Rows from block 12 of a small self-supervised image encoder, named by matrix and row number. Rows with one number belong to one channel. Each number is 128 + 24 x the weight over its row's rms, rounded and kept within 0 to 255. All counts start at 0.
After each channel's rows are labels from the 100 images, of 14848, where the channel reaches its highest value: "strongest on" is what is common among them. Only what is clearly more common there than usual is listed. The data: photos of plants and fungi (iNaturalist). In brackets: how many of the 100, against the usual share in percent.
# convs0: first 3x3 conv (model.blocks.12.convs.0.weight, 176x176x3x3, each kernel summed), inputs 0-87
# convs1: second 3x3 conv (model.blocks.12.convs.1.weight, 176x176x3x3, transposed, each kernel summed), outputs 0-87

convs0.92 [112 121 143  99 108 174  95 125 127 154 158  87  41  78 121 141 115 189 114 118  76 107 157 116 105 155 149 139 159 141 126 138 145 129 131 107 122 131 127 142 125 123 108 151 127 129 148 135 133 139 117 126  78 111  50 137 126 180 146 113 122 106 160 142 157 127 137 130  87 111 115 100 108 140 104 108 157 151 140 126 129 135 123 108 113 120  73 115]
convs1.92 [127 115  98 141 145 133  95  75 156 109  69 151  92 122 132 107 113 111 117 114 130 126 107  94  94 121 117 137 118 128 113 121 111 168  97 121 128  91  85 130 105 121 153  95 145 140 144 106  95 135 107 124 120 126 111 102 122  95  81 120 124 113 109 115  98  93 106  84 125 147 119 152 120 124 138 104 127 114 130 114  96  93 116 126 139 107  98 122]
strongest on: class Liliopsida (40 vs 9.6); order Asparagales (25 vs 4.6)

convs0.25 [136 131 125 133 113 124 113 137 134 152 114 144 186 102  98 131 165 126 144 133 157  75 122 124 132 129 185 135 104 130 104 125 140 137 109 157 121 107 115 118 139 148 125 139 114  95 148 141 119 131 178 153 119 183  84 111 118 111 133 119 146 151 171 141 125  97 111 132  68  88  91  92 153 152 110  73  88 155 143 145 154  94 107  71 119 138 107  99]
convs1.25 [ 82 117 121 130 115 131 123  87 149 140  96 188 124  82  98 148  96 124  76 115 133 116 110 113 171 121 137 152 116 133 120 109 112 174 141 161 158 124  97  99 113 141 133 117 111 124 114 109 151 102 111 116 107 156 150 126 127  92 142 133 125 163 100 181 148 110  94  95 132  90 134 104 111 144 144 140 126 157 120 157 125  85 138 103 116  99 158 113]
strongest on: kingdom Fungi (25 vs 3.3)

convs0.14 [103 158 125 132 128 127 102 126 132 135 121 122  86 119 131 131 113 147 112 150 138 114 158  86 118  83 116 124 176 129 140 131 112 144 148 162 141 121 102 185 147 153 140 121 119 108  80  76 113 134 140 126 146 133 133 142 111  38 118 123 136 131 141  88 119 138 108 157 105 136 124 147 179  94 141 164  86 151  90 122 137 150 150 110 135 124 126 175]
convs1.14 [114 154 111 120 135 126 120  93 129 160 154 128 135 136 160 139 135 135 142 163 134 121 170 134 144 112 111 111 218  99 121 154 121 136 145 170 118 108 149 153 148 128  87 163 169 150  92 151 121 180 142 129 141 131 166 152 160 123 135 128 135  99 127 158 153 102 143 167 131 141 130 114 158 111 152 131 111 139 102 115 124 170 164 105 132 142 133 126]
strongest on: class Polypodiopsida (32 vs 4.4); text has "fern" (32 vs 3.1); order Polypodiales (30 vs 3.6)

convs0.3 [126 152 148 160 111 163  92 131 150 129 102 116 130 116 121 159 110 152 126 136 127 165 125 121 111 135 150 131 141 106 123  55 131 136 123 165 115 102 120 102 118  91 140 135 118 136 132  88 185 136 116 109  88 135 116 137 152 103 129 104 146 136 133 145 120 118 120 123 123 120 103 154 121 164 122 166 116 124 135 150 157  99 153 132 130 123 133 113]
convs1.3 [140 134 150 151 121 199  80 130 152 113 116 107 112 116 128 142 103 127  87 147  90 118 132  84 101 132 158 134 145  90 115 104 170 135  68 129 128 105  99  68 123 101 132 114 141 147 157 104 134 121 166 159 109 160 124  85 151 170 120 107 143 124 123 123 142  99 125 146 122 122  95 145 130 138 109 144 126 130 143 120 134  77 124 121 133 129 141 130]
strongest on: order Caryophyllales (55 vs 8.2); family: Cactaceae (52 vs 3.4); text has "cactus" (43 vs 2.2)

convs0.10 [126 132 134 152  92 156 154 101 108 164 151  92  84 147 138 138 110 160 133 127 124 115 134 110 150 115 162  76  95 140 136 119 124 120 163 141 123 119 103 108 117 137 166  99  83 111 136 137 139 168 142 145 170 144 145  77  94  93  80 132 104 124 124 134 116 113 125  83 155 116 136 118 138 128 108 131 138 123 143 137 142 105 163  98 129 110 136 161]
convs1.10 [122 117  84 125 116 128 123 119 127  98 121 139 130 124  88 122 169 128 118 136 116 152 124 157 130  88 158 119 165 165 124 107 142 133 154 149  69  82  75 108 113 107 159 108 126 138 136 119 112 130 119  91 143 129 101  77 121 135 138 162 141 140 140 117 106 139 147 101 149 138 110 141 120 115 156 113 134 127 113 140 126 109 154 140 117 175 113 150]
strongest on: family: Cactaceae (31 vs 3.4); order: Asparagales (27 vs 4.6); text has "cactus" (27 vs 2.2); family: Asparagaceae (26 vs 2.6)

convs0.66 [136  84 116  87 121 173 131 107 122 121 117 108 150 102 134 135 155  75 145  99 122 121 125  97 103 112 100  94  99 101 145 106 117 132 140 144 136 142 135 108  81 126 154 111 110 132 122  76 143 145 159 144 162 108 106 115  75  57 120 139 125 126 131 113 122 112 123  85 107 143  98 192 144 116  92 126  99  87 114 107 140 139 114 107 119 129  90 172]
convs1.66 [ 85 107 152 104 142 161 167 144 123 133 159 144 167 122 157 138 184 123 114 120 133 139 168 138 120 166 129 132 126 137 155 138 178 162 132 186 130 137 166 137 133 156 167 153 105 115 144 102 119 169 148 134 116 140 144 149 132 179 159 134 141 149 117 118 161 139 118 131 160 128 124 166 108 135 113 123 114 132 162 161 138 160  96 106 129 148 154 155]
strongest on: class Liliopsida (28 vs 9.6)

convs0.158 [135 121 173 123 108 173 160 101 120 103 131 115 133 156  98 132 106  98 138 136 112 121 137  86 171 102  77 146  83  96 155 111 128 154 119  89 138 128 133  99 133 142 125  95 117 109 118 104 118 119 125 111 128  70 128 145 127 104 107  76  98 123 151  76  72 133 146 139 124 147 167 111 136  94 163 122 135 138 121 102 138 138  91 113 143 155 139 144]
convs1.158 [139 128  93  98 160 119 128  95 136  77 123 129  91 153 132 138 135  93 125 150 122 124 102 130 136 119  89 116  98 134 110 132 128 160  82 115 109 116  93  94 148 171 125 140 111 112 110 127 128 176 105 138 148 106 117 137 133 125 103 124 116 132 121 151 114 127 113 132  93 164 100 198 139 129 176 117 169 102  87 103 130  89 100 126 148 129 130 146]
strongest on: class Liliopsida (29 vs 9.6)

convs0.173 [131  69  97 166 117  86 151 127  85 145 115 108 102 131 114 106 110 120 134 120 114 132 126 117 123 147 155  96 175 138 124 134  96 147 136 150 161 129  72 136 179 139 132 112 173 127 103 154 161 171 128 112 140 103 137 113 135  99 143 156 128 107 105  98 157 143 128 137  60 113 140 146  78 153 115 175 116 146 129 100 144 149 140 109 103 134 115 119]
convs1.173 [127  97  92 156 135 118 102 107 134 136 128 133 126 123 124 107  94 119 124 105 112 108 135  76 150 157 143 117 150 108 120 158 102 160 126 206 145 119  91 137 173 137 104 107 177 157 125 129 139 125 134 126 101  99 141 115 140  70 146 157  95 164 108 149 149 130 144 133 110 150 145  92 108 102 124 126 127 134 109 103 106 161 182 128 115 162 106  94]
strongest on: class Polypodiopsida (29 vs 4.4); text has "fern" (27 vs 3.1); order Polypodiales (25 vs 3.6)

convs0.156 [147 133 106 127 125 158 159 118 127 148 140 133  66  91 114 134 118 123 127 113 164 130 131  56 158 129 145 105 116 151 105 146 123 135 143 160  99 117  57 133 145 159 175 127 115 149 137 105 134 170 135 161 162 151 113  89 108  77 119 143 138 150 163 118 115 141 145 117 139 139  98 179 131 146 142 160 134 150 134 112  71 110 134 128 104 141 125 141]
convs1.156 [122 138 124 119 129 160 181 101 115 155 175 117  69 141 135 157 106 149  81 124 155 156 129 132 150 146 147 141 143 161 115 143 127 152 165 172 129 152 106 140 142 148 149 147 122 167 170 137 131 140 122 114 121 173 107 103 118 110  93 126 147 140 173 125 119 110 180 133 132 158 149 150 135 151 162 136 164 129 147 128 105  95 154 112 125 157 156 157]
strongest on: class Liliopsida (33 vs 9.6)

convs0.168 [109 130  99 104 138 131 129 119 118 123 101 117 144  78 123 150 153 111 136 159 111 109 143 116 150 100 164 102  83 149  69 128 118 114 150 105 134 111 116 130 122  94 150 108 153 105 138 134  88 104 119 141 158 165 143 120 149 119 118 165 156 111 190  81 121 148 150 105 134 128 122 142 126 123  97  93 106 120 157  97 146 108 109 125 136 113 137 197]
convs1.168 [ 99 151 121 101 106 139 132 143 138 142 105 162 130 113 124 133 155  88  94 188 153 108 116  86 131 130 164 171  88 135 116 143 135 152 115  88 131 135 108 123 141 134 163 112 141 145 125 126  78 136 152 100 164 158 145  97 124 174 137 147 148 105 146 120 115 127 129 133 123 144 142 156 132 117 126 124 128 124 142 111 118 129 122  91 166 135 124 177]
strongest on: order Asterales (29 vs 11.1); family: Asteraceae (29 vs 10.7)

convs0.142 [114 158 107 164  95 134 121 133 110 138 137 139  86 151 133 114  77 131 121 138 133 111 155  91 140 110 151  82 156 126 104 111 103 118  99 172 144 149 164 151 121 135 114 121 135  98 114 100 164  68 136 148  92 101 124 120 117 103 120  94 132 136 113 136 109 119 147 133 133 132 128 126 119 152 102 145  84  87 120 113  84 135 121 111 151 125  87 101]
convs1.142 [109 206  94 139 160 144 113 115 134 117 169 184 164 163 106 126 129 133 127 137 146 130 120  73 122 127 128 107 167 116 107 146 124 152 106 144 136 146 144 135 132 157 148 133 107 123  95 119 121  92 146 105 139 112 150  97 103 104 101  93 125 108 106 154 126 138 104 119 149 121 124 104 165 149 113 148 117 141 113 117 121 131 154 128 102 123  99 128]
strongest on: kingdom Fungi (35 vs 3.3); class Agaricomycetes (29 vs 2.1); phylum Basidiomycota (29 vs 2.1)

convs0.145 [157 156 127 156 137  65 124 167 122  91 160  99 137 152 159 151  59  85 154 103 127 129 131  97 156 116  95 103 114 113 130 143 107 115 119 149 133 129 138 137 105 115 138 121  92  73 103 146 100 145 161 142 154 120 121 153 168 121 133  84 127  66 103  80 131 110 143 136 102 104 139 175 126 146 115  99  87 127  87 127 154 137 148 145 136 128 119 136]
convs1.145 [136 178 127 151 105 106  87 117 114 111 142 118 130 159 110 134 114  60 110 127 109 125 154 104 188 119 136 124 123 103 111 106 136 120 105  97 151 140 159 185  97 126 106  88 109 167 102 159  94 157 126 195 124 137 115 152 181 110 138 100 118 114 133  85 135 117 140 135 109 135 130 136  97 125 137 137  54  66  97 114 102 117 117 116 149 126 145 137]
strongest on: class Polypodiopsida (30 vs 4.4); order Polypodiales (28 vs 3.6); text has "fern" (28 vs 3.1)

convs0.49 [108 156 114 159 150 166 151 113 127 144 163  68 130 119 154 158 129 148 112 151 153 152 140 146 114 127 110  94  94 151 115 146 136 128 159 145 146 136 120  92  97 136 133 149 105 116 117 129 140 140 180 115 187 149 135 141  73  55 144 127  85  99 134 132 154 118 112 118 124 147 130 120 151 113  94 171 125 151 135 139 133 117 145 106 139  80 124 170]
convs1.49 [136 139 118 147 125 178 143 125 138 128 171 126 135 112 174 124 141 130 144 135 163 138 151 151 147 144 143 131 137 122 120 109 151 149 140 121 116 171 133  89  87 119  94 166 135 152 141 116 107 125 158 116 157 122 113 163  84 135 118 162  86 181 158 156 179 141 176 146 127 179 119 171 157 117 128 128 156 128 122 120 183 120 175 112 144  80 103 132]
strongest on: order Caryophyllales (35 vs 8.2); family: Cactaceae (33 vs 3.4); text has "cactus" (25 vs 2.2)

convs0.122 [137 130 128 115 130 124 120 114 152 124 121  99 111  98 132 123 110  99 149 173 122 119 130  82 154 119 107  97 188 145  85 112 126 145  94 149 124  98 132 167 135  91 189  88 137 131 137 110 133 149 144  95 116 129 148 100 123  92 124 181 123  97 128  82 118 162 120  97 167 141 139 101 130 120 121 149 110 107 131  99 124 119 149  98 137 112 148 147]
convs1.122 [119 112 140 131 142 126 139 122 110 137 116 123 121 109 147 148 135 111 119 161 151 123 146  97 138 150 108 125 179 127 127 106 136 126  98 115 149 126 148 168 163  92 142 107 114 154  78 129 132 160 153 116 155 120  98 118  71 143 150 172 133  90 115 113 125 146 123 117 127 148 176 106 122 136 126 128  73  92 128 101 150 142 180  84 132 136 152 109]
strongest on: class Polypodiopsida (27 vs 4.4); text has "fern" (26 vs 3.1)

convs0.62 [118 125 117 145 129 162 128  96 129 141 100 113 116  96 154 129 125 115 128 152 132 153 138 143 133 116 145 151  74 158 125  83 127  83 115 133 150 154 163  97 109  94  92 125 145 135 146 113 183 117 140 134 122 108 154 146 114  88 104 144 107 128 108  98 100 137 117 132 157 141 133 157 126 138 127 152 116 105 139 132 126  45 115 123 152  87 133 176]
convs1.62 [127 106 140 128 115 167 121 120 122 133 115 162 121 129 179 126 142  80 122 155  91 148 141 147 161 127 157 124  92 124 147 131 143 118  82 169 163 151 157 101 110 105  73 140 115 161  89 127 147  93 153  81 115 151 130 148 159 155 112 149 158 159  79 133 117 128 141 133 125 165 156 136 120 120 130 158 106  96 138 133 152  91 131  90 185 130 141 172]
strongest on: order Asterales (35 vs 11.1); family: Asteraceae (35 vs 10.7)

convs0.65 [ 82 128 131 102 126 137 100 100 122 115 107 142 124 125 149 169  54 159 114 140 106 130 134 110 149 149 149 171 161 115 153 104 105 148 146 156 151 135 134 119 113 107 167 138 118 126 148 127 134 124 132 165 103 108 136 162 152  79 100 116 127 112 111 137  81 169 149 119 133 122  75 150 102 115 107 148  86 186 167 142  95 104 131 101 168 126 139 113]
convs1.65 [ 85 121 134 120 132 164 103 119  97 157 123 144 101 145 167 178 101 142 112 139 114 171 122 123 111 145 116 147 158 145 157 117 113 142 128 141 128 171 143  96 104 106 182 126 111 107 136 138 112 158 130 183 103 152 135 158 134 143  88 144 145 139 154  90 110 121 127 133 118 108  95 166 112 157 139 145  93 130 132 141 120  99 156 133 132 143 154 159]
strongest on: order Asparagales (41 vs 4.6); family: Asparagaceae (41 vs 2.6); text has "yucca" (40 vs 1)

convs0.166 [128 109 140 121 157 123 167 140  77  93 127  92 150 126  93 148 178 159 135  98 143 144 140 144 131 166 133  96 128 160 137 107 122 111 161 153 129 118 133  86 130 142 170 126 129  99 117 141 130 155 164 126 139 128 119 145 135 154 112 118 107 145 158  56 115  97 152 120  80  93 162 123 117 148 108 118 122 128 162 152 154 154  84 138 119 151 150 155]
convs1.166 [122  85 120  99  91  88 118 109  74 133 118 125 127  97  71 134  93 127 108 117 111 129 110 148 122 159 107 182 132  99 109  96 145 127 108 102 126 122 106 102 112 122 158 116 117 139 152 131 117 139 109 138 104 135 176  88 139 121 131 113  80 165 103 125 145 102 152 130 115 103 170 137 123 166 181 124 131 155 132 125  75 140 107 141 132 155 120 117]
strongest on: class Liliopsida (27 vs 9.6); order Asparagales (25 vs 4.6)

convs0.130 [122 115 140 142 156 146  34 143 126 142 115 119 169 153 101 126 116 158 175  90 133 140 129 102 142 129 131 143 192 135 101  87 111 128 136 120 107 130 139 137 134 143 160 101  78  47 136 128 112 109 123  65 122 121 130 121 115 128 105 152 114  97 140 142 126 152 127 117 105 119 159 151 130 117 134 107  76 173 142 138 128 121 139 100 115  93 188 121]
convs1.130 [109 123  98  91 130  93 122 114 106 138  95 155 126 115 106 127 118  87 111 114 106  76 139 111 121 143 126 122 175  77  92 117 112 103 141  95 152 122 125 143 122 117 182  62 113 125 117  94 113 120 125  76 138 130 143 102 114  91  95 110 127 109 118 115 125 133 131 141 104 144 114 104 102 132 148 104  66 153 124 111 113 134 153 104 128  95 115 111]
strongest on: class Polypodiopsida (35 vs 4.4); text has "fern" (33 vs 3.1); order Polypodiales (31 vs 3.6)

convs0.21 [139 131 159 126 132 145 129 155 126 162  81 153 142 152 102 130 136 146 140 125 157 114 114 138 123 141 130 146  83 121 107 124 116 160 135 120 122 108 156 105 165 106  99  41 116 125 144 129 110 121 128 128 103 109 147  95 133  79 110 106 152 125 128 129  46 137 137 139 136 143 124 118 118 111 149 132 124 152 154 125 138 125  67 132 116 141 123 117]
convs1.21 [151 137 158  88 152 139 119 108 108 139 116 141 102 157 104 105  97 163 132 127 115 122 104 115 107 107 117 122 101  84  97 124  72 141 139 147 125 120 135 142 130 144 110  80 103 139 180 112  78 104  94  95 108 128 117 103 124 134  97 130  93 114  98 112 141 110 120 116 113 148 114 171 108 115 172 118 122 154 119 137 131 107 109 108 116 151 120 131]
strongest on: class Liliopsida (29 vs 9.6)

convs0.23 [132 109 117  93 116 147 102 130 173 108 105 141 113 138 138 124 140  73 124 123 109 102 114 153  71 102 116 157 138 128 126 102 128 106 135 129  94 129 140 148 120 131 185 142 130 140 161 186 130 184 141 135 124 123  71 129  79 140 117 109  69 171 175 120 110 125  95 133 165 130 137 130 114 112 124  66 172 141 120 127 120 113 136 166 131 138 171 166]
convs1.23 [124  90 116  91  94 100 127 105 151 138  78 101  78 129 116 121  82 103 109 100  98 127 106 105 115  96 101 126 126  99 132  95 121  96 135 112 120 131 134  94 113  84 137 112 103 126 142 112 116 152 114 113 101 115 130 117  70 103 133  83 144  80 124  98  96 101 109 132 107 118 143 107  73 130 119  83 150  91 111 115  79 101 139 112 118 138 146 139]
strongest on: order Pinales (33 vs 2.7); class Pinopsida (33 vs 2.7)

convs0.22 [117  80 135 116 119 147 135 114 149 115  95 113 143 116 108 143 126 119 126 152 155 114 129 131 132 118  84 147  70 119 131 122  89 102 125 129 133 169 139 150 150  95 141 125 141  98 156 142 160 135 155 191 128 120 130 141 113  44 156 116 101 156 128 120 111 134 140 109 156 129 173 119 139 121 120 147  91 138 148 151 151 117 100 104 150 119 162 148]
convs1.22 [ 96 111 136 116 133 168 117 172 139 116 109 139 170 157 152 133 113 128 101 144 170 121 126 121 155 133 132 162 150 123 131 108  86 141 126 129 149 158 157 107 123 112 124 142 152 157 155 170 140 127 164 118 116 142 129 120 140 165 101 128 102 108 123 132 131 101 141 151 136 170 152 119 160 104 123 132 105  93 117 167 159 143 142  88 125 120 162 158]
strongest on: order Asterales (34 vs 11.1); family: Asteraceae (34 vs 10.7)

convs0.105 [110 103 131 143 125 119 145 151 105 129 134 118 123 128  92 168 108 161 108 142  87 116 146 118 117 113 127 165 154 182 128  84 139 106 109 124 162 173 162 103 121 132 110 120 131 130 132 104 128 143 145 202 106 129 128 140 107  93  78  98 108 113  78 145 127 126 160 105 102 162  68  73 111 120 110 157  87 151 146 151 143 118 163 117 135 152 121 131]
convs1.105 [124 119 167 127 137 115 112 117 135  91 158 142 134 106 110 171 114 166 118 133 104 128 113  83 166 132 116 178 177 140 175 105 109 133  96 131 140 140 161 156 141 144 164 122 166 111 127 155 125 140 129 183 131 136 114 128 119 158 112 132 114 108 117 166  99 152 180 136 132  74  66 104 150 147 121 115 124 158 106 155 125 106 140 151 125 172 122 158]
strongest on: family: Cactaceae (30 vs 3.4); species: Carnegiea gigantea (25 vs 0.3); text has "saguaro" (25 vs 0.3)