config.toml
arch = "resnet"
dataset = "photos of plants and fungi (iNaturalist)"
train_examples = 90422
crop_scale_min = 0.4
widths = [80, 112, 176]
projector_hidden = 1024
init = "torch_default"
residual_init = "none"
learning_rate = 0.0038
max_grad_norm = 0.5
epochs = 27.7
final_lr_fraction = 0
warmup_steps = 490
Rows from block 12 of a small self-supervised image encoder, named by matrix and row number. Rows with one number belong to one channel. Each number is 128 + 32 x the weight over its row's rms, rounded and kept within 0 to 255. All counts start at 0. Numbers have three digits each.
After each channel's rows are labels from the 100 images, of 14848, where the channel reaches its highest value: "top examples" is what is common among them. Only what is clearly more common there than usual is listed. The data: photos of plants and fungi (iNaturalist). In brackets: how many of the 100.
# convs0: first 3x3 conv (model.blocks.12.convs.0.weight, 176x176x3x3, each kernel summed), inputs 88-175
# convs1: second 3x3 conv (model.blocks.12.convs.1.weight, 176x176x3x3, transposed, each kernel summed), outputs 88-175

convs0.66:120074125148130077108159161135113149099079123123120093112092130074074127074071141106092135147093147147127132141130163125081146112147135159079046149134104134089110084125098134109146102106105150101150088103119155127117077105114130106130137125162012147105127130135087
convs1.66:126124187139101126210088179177084116172097189165140130141107106166078140141122132062122131169142145197113175128133112175140129140130175169145125201114146130108199140131090148123079104150140118104153140130117137162122158133107152136175198131136085120104097187159110
top examples: class Liliopsida (28)

convs0.62:170175121151104135116122166089085127093129136152115076143148125117056099151164181153130122136134105091116142148172164156066115168161148120082131064148130110114104094133191123119119105061170200096110114084136154124126127160133133114118194131182044141208131150106110
convs1.62:152149111143105171149182162104108118106126109138161077075151152107065108138138145099161161112148122099097170131163211173138197174135153121129153132173152140123123113171127158153125145163145172068116129102131171128124141157187158150118176157125147144185150141110113
top examples: order Asterales (35); family: Asteraceae (35)

convs0.105:149137122150086134050198170107150118143084128147103089144113134095115099112124136155147116132145150132118144191092163129207076164130074113146146189117153122165078126138128093114137112082109089109107115157156114157104111153117125158159200124079123135155119156098166
convs1.105:173115114139137103143089159123150144124083141122139137139101083144147131086049092181116146216176081106125113106132185097123107224162120100118141155116099127107138098101108081151159102132145076091116124122091136080161098154158139099156102138111162146095088111142142
top examples: family: Cactaceae (30); species: Carnegiea gigantea (25); text has "saguaro" (25)

convs0.122:126179130115110151150214158105152159134117125094118140076104073177164110170079125091130138117091059088174108128161057105124153171143091138088156123103163114125149112108174189120152128130121130089113167161112128143126075062155113089152165138143080179132066092095112
convs1.122:157147136120084121160243129139206133173133145138165164122143099150166113197116121133113176108081106116107115125129138111131204217124103154144117148145162161150168122162168191125138172147133168174157149145125146080163122147125137116140156177181145170161124158081162
top examples: class Polypodiopsida (27); text has "fern" (26)

convs0.92:129081119181149099141100169127140138097112163110146135101135101115139159115090122130199103136178053171111095077113112136095182177116097127090082154140093105090090114096166137097071108164047146148128122098111153139098109109153121099126122143106099151100118104120127
convs1.92:131165110104130145109126072118135088119129170100093138115087081136105117134087094093057088114079084121133115098073102106049157062124114088117168083136121167076046097079058082063119140087112060139113122132096124134104113165080123155097137070096088139132134083124119
top examples: class Liliopsida (40); order Asparagales (25)

convs0.142:149157121118099104115189167080123206146082118094129104116118145161093158151140107078152127158138137129161179132100180116110154096131105142114129133122212093108085106075128089104107081141062147122141156150097116091158131003096085079150142124165115151178151097136118
convs1.142:162143131159138179110156129126118137113097103049167114135076166130090142154079132036116142113172105138144108146068176114163185120082080150129156157105120124124152163141154157102148065144165182109101075097101162144138129053134158127058115102152184197143149103111179
top examples: kingdom Fungi (35); class Agaricomycetes (29); phylum Basidiomycota (29)

convs0.49:110156120067113133123151143153112109151092123099143132091148126093073061119155140135143133138121180131081153180139161201177083128127183104089142145101188054131160166164153095144177068142159120117127105140140158118077128161114121137152097134166107100143098141168078
convs1.49:152125147106126141100135093157117154155115098102185178127154164137106123119191136135124132147147167179155131107097169166122136114130165137154131178084112041147149154130196080113143097184140094106092099102129145128055163134116114152149132142126098114078204116133105
top examples: order Caryophyllales (35); family: Cactaceae (33); text has "cactus" (25)

convs0.14:090151159110096088116219107117095160118097138141111106108094157106072158148107113039165083109140148104122182161087152120150171101127118131126122109136166087161154123177139098141127143178126107099087073166126131132123138055113111122162042146129121107153151108147160
convs1.14:191099174122097130074147115131170140143143107133158139116122157123068137131118162103149116157140109105104216138111144151118127135082150139136114144100143079132158182189121144100174157205115149172117101157143143115134150087139084113150144141114203123232203098146155
top examples: class Polypodiopsida (32); text has "fern" (32); order Polypodiales (30)

convs0.44:124147101143113127113205122168161100106098188079141090123126111110153133089136135118072163196127166139153171157118138169094103140114140131099089182107154181135120135190134116137123090090147094154139125157127152194070108101090105078168117091095144116126156134156187
convs1.44:150085139109140104073113164210146095105119141069117089109119092126105111070120082193093179192111167171115081115124158105135156203084112142138185180107178112135124129119148119092096113142086159140124114157135212204096110075107125133145103131101128130126132052155188
top examples: class Liliopsida (32)

convs0.10:111181147115083143194181112130120193122081160184173117091098110070110111122110167090136120146113076176109194178144108124121063162115138145095081184102165163140042110093176145100141173133130193140135144152151140166108119113112102173163130155149099119104119148096158
convs1.10:201105155128064076118100121170157139163154142113108135137146135140125126140123159079075078102111091167137101095093125149166130158114113090059100157099000085113089150175150188141086145097167107148132112069107116129077157144159103138154135180134061163063148129112148
top examples: family: Cactaceae (31); order: Asparagales (27); text has "cactus" (27); family: Asparagaceae (26)

convs0.156:119134098137104136131135102123136137094063160108142168153127107143143111125084143113110076143158093128152105179102159159099144121194123121075161115166126165110086153116186129155126130151070059143103149177160136148133158088118116162179101186039147113168090159146116
convs1.156:164143097162090145163137122161096150118091146107188192163150153111152138127160121128158140117142053142086120135075166158100153125159123143137126115138198190077069171109117162131127137175084139144107184160153154130160177135103140159147212153140061134109108119134147
top examples: class Liliopsida (33)

convs0.21:137123127130148124103102151111188166102129159143135023158013084093094156149110169078146116102098085084115133116132154125100173103157101107130104081159101150095073115163096122152122179099165162133162082132125146157166145125142083102135132037145096149158146162137142
convs1.21:142128098152119109076104082123131143143101099120131111155045115102144194141129114135112127099033100093130064084146140102042148143185063101086159104180149150096058077112075158133108171128159193127134106123059148126123113140128107102129130107132120149131161177075130
top examples: class Liliopsida (29)

convs0.130:097106118084145112091179109107162147121123111128141102078159090158155154155084140120133170131134107129087178116077114148170073132142124080172156106086117108138141102180159171115150147148189149140134145130127143115107096104126069146130122145144049136132144101139162
convs1.130:089116103105141089121182078127085141125086075135132128112096077126162102127147106120100087123085111124122127092080170083111166068189115113099116117057129191058110162147149146137075146188122132135119130108104093155105041108089161109162091126147130169107145165158142
top examples: class Polypodiopsida (35); text has "fern" (33); order Polypodiales (31)

convs0.173:152178143114107145168184157116143129185139135138099161105168100089181173154124138097132110119144091118099107168107134128146157081167099182131121163152132130100190149116089146127113137180173158131123189097147144155159170133119101100154073148167055117119088082079089
convs1.173:167096147120112105102157171148171098164136146142116185140124092105199138156084142116079089061143090127119116094065125107129168166124119165095144131108083166087149179087067111094122146125144153145134150174172143124147147118107122114162104122176103137121051075073116
top examples: class Polypodiopsida (29); text has "fern" (27); order Polypodiales (25)

convs0.65:101152105128118126130199148125152104129105070128125123124156100089158069158102171150127117185151101076109110103133152158090165157155145106048134158139130109201101099163129133178166126059119086123098166154156111141095170161128125110158150127121111133157154158094186
convs1.65:132061133147127130150105108131175067124134089128137134161163098071185132098116178139170176214121078062098149071102172132157158136136122110125209153172122103183097133133121160177148171147140135128134136087136138145109180165124156135119131107173108089096207151099144
top examples: order Asparagales (41); family: Asparagaceae (41); text has "yucca" (40)

convs0.25:120120129152092163151188161143150117100106240142172090165153122085106114107159144149090171092152141164089161131114143082101096139146145142154130121091122178153071127143102095133118141141111141121175189154117054158124086119109124126103156128131125143123152147079130
convs1.25:141114105125129159124046073091106152107051135126120090151152108115086122067099127101139124130135155163165146112124177104078139133111133131115132087174122173058104110103163087143138118117101050121140129065130103185091106149125124106080153133123186097173138136050154
top examples: kingdom Fungi (25)

convs0.168:104139191109128110124125135118152130133068136129106030156133135138120084170141231100108138121126154134142131128077085109122115128137145161138141083087146122110146159174153187204144123134122096051101148158196123152130169174121114099101206154122149126139157151118130
convs1.168:132106178125083129203092163168183174122072122137136081098153136081097121158137158147175164090133087108054094179097176100173133148164137152147107085153152135166139128156112142183130128169074142071126138165139153174136207174158157131156172162127201105145139169126144
top examples: order Asterales (29); family: Asteraceae (29)

convs0.153:149152097170111180192130148154127105139136183133099106099181163099102119129135099116173141118170136123164192169101145154117143139099116128035078141109150149170163157092069140129102096139095147161102129086090094161155117132081145137103133147123117141067124112125130
convs1.153:096100107062161095063088072123111140088109090076142075125096139119107109074100073144114089092119074133140062088136115102083117068150069114105105089106098101101129127082069077093111126155114112124105140105120116104123102076131091089110137065125090100106119106104100
top examples: order Caryophyllales (28); family: Cactaceae (26); kingdom Fungi (25)

convs0.166:062139119072072091102161108130055106132102131133169091086101113088114109125144150137130185145100142176124155149138093153097073112158102057184119126114122090127125115156135124109075145136159100128150136116147164121140098159127152082171168102155137043133155133129046
convs1.166:145092150093140063127136142105064083095148122120130100103095103070101137139127137111125163128100106174122130152138181194107175111127121029137109149131125141111112115085112080102067127128135130163075118135087111173090076114108149074118120102098053069115165101122125
top examples: class Liliopsida (27); order Asparagales (25)

convs0.145:028099138113128096120170152088126152132101124071119135138131158126128067141147167140072126158142137159091151143106115135151145076130122057144153142088156183153144151129149119107127116177143112118096139137157137090152145118089141072148137165160151042106117126133110
convs1.145:135086114103128144137137093121114117102144122078124166110091186115146165158174152161082133123105090140090157107044160127110140102125140073106154130116127169119152156096163117108136140100101069146054119157120123121162106127085112079119095159140110102115139116169107
top examples: class Polypodiopsida (30); order Polypodiales (28); text has "fern" (28)

convs0.23:109125068105175132175108154124150135138144118091127161120151106117131137114160067217089085088103113129075099133181114081126144170134124134134123135167127168110130123102070156176157103106134129146131092135102108140159081115130111121172166089151171140109089127145158
convs1.23:158109127091176116114086087107112103107158111110076139100143127093141102113112142139096126092115103122131119153151121033099102120124140094146152094132112092046081062075116115176156136050116102087129117107110160142101087088097140108129118104148129122105054094113121
top examples: order Pinales (33); class Pinopsida (33)

convs0.32:127149130130107172145123229165128076063115169076134107105142172112093150143177144112144109117135081142096123147087120139109086105126105134081119138097069174100101148062119129124173145120183123101063135135123140118146070068153108098092157127177141059195139151156088
convs1.32:138132128182141136163076175169161076127110150136141124160092163103124143132152186099132157160156099138096115203119182185160101113120095182098111095123167169159086180134127120159156110156196133102128155121105097127116104065128155141089144165143108077183131181121111
top examples: order Caryophyllales (51); family: Cactaceae (48); text has "cactus" (33)

convs0.22:077168099137126131135119109104118152109104186121110086109061099132093101090156151139077121115084181136103102160178131167128133146125149129127066068129140165098149107132137093102168121069157062071144166154093092147137062174124179116124195133133095074165110148063126
convs1.22:128165155175156134163172092124134139104098153144152125137088129068169104131163135151123178135118133146070141172142189145133120188135162143194123098136162204117183158134125100169172173188142077166153126175099148175140103144116157177145250143136106158155150149089170
top examples: order Asterales (34); family: Asteraceae (34)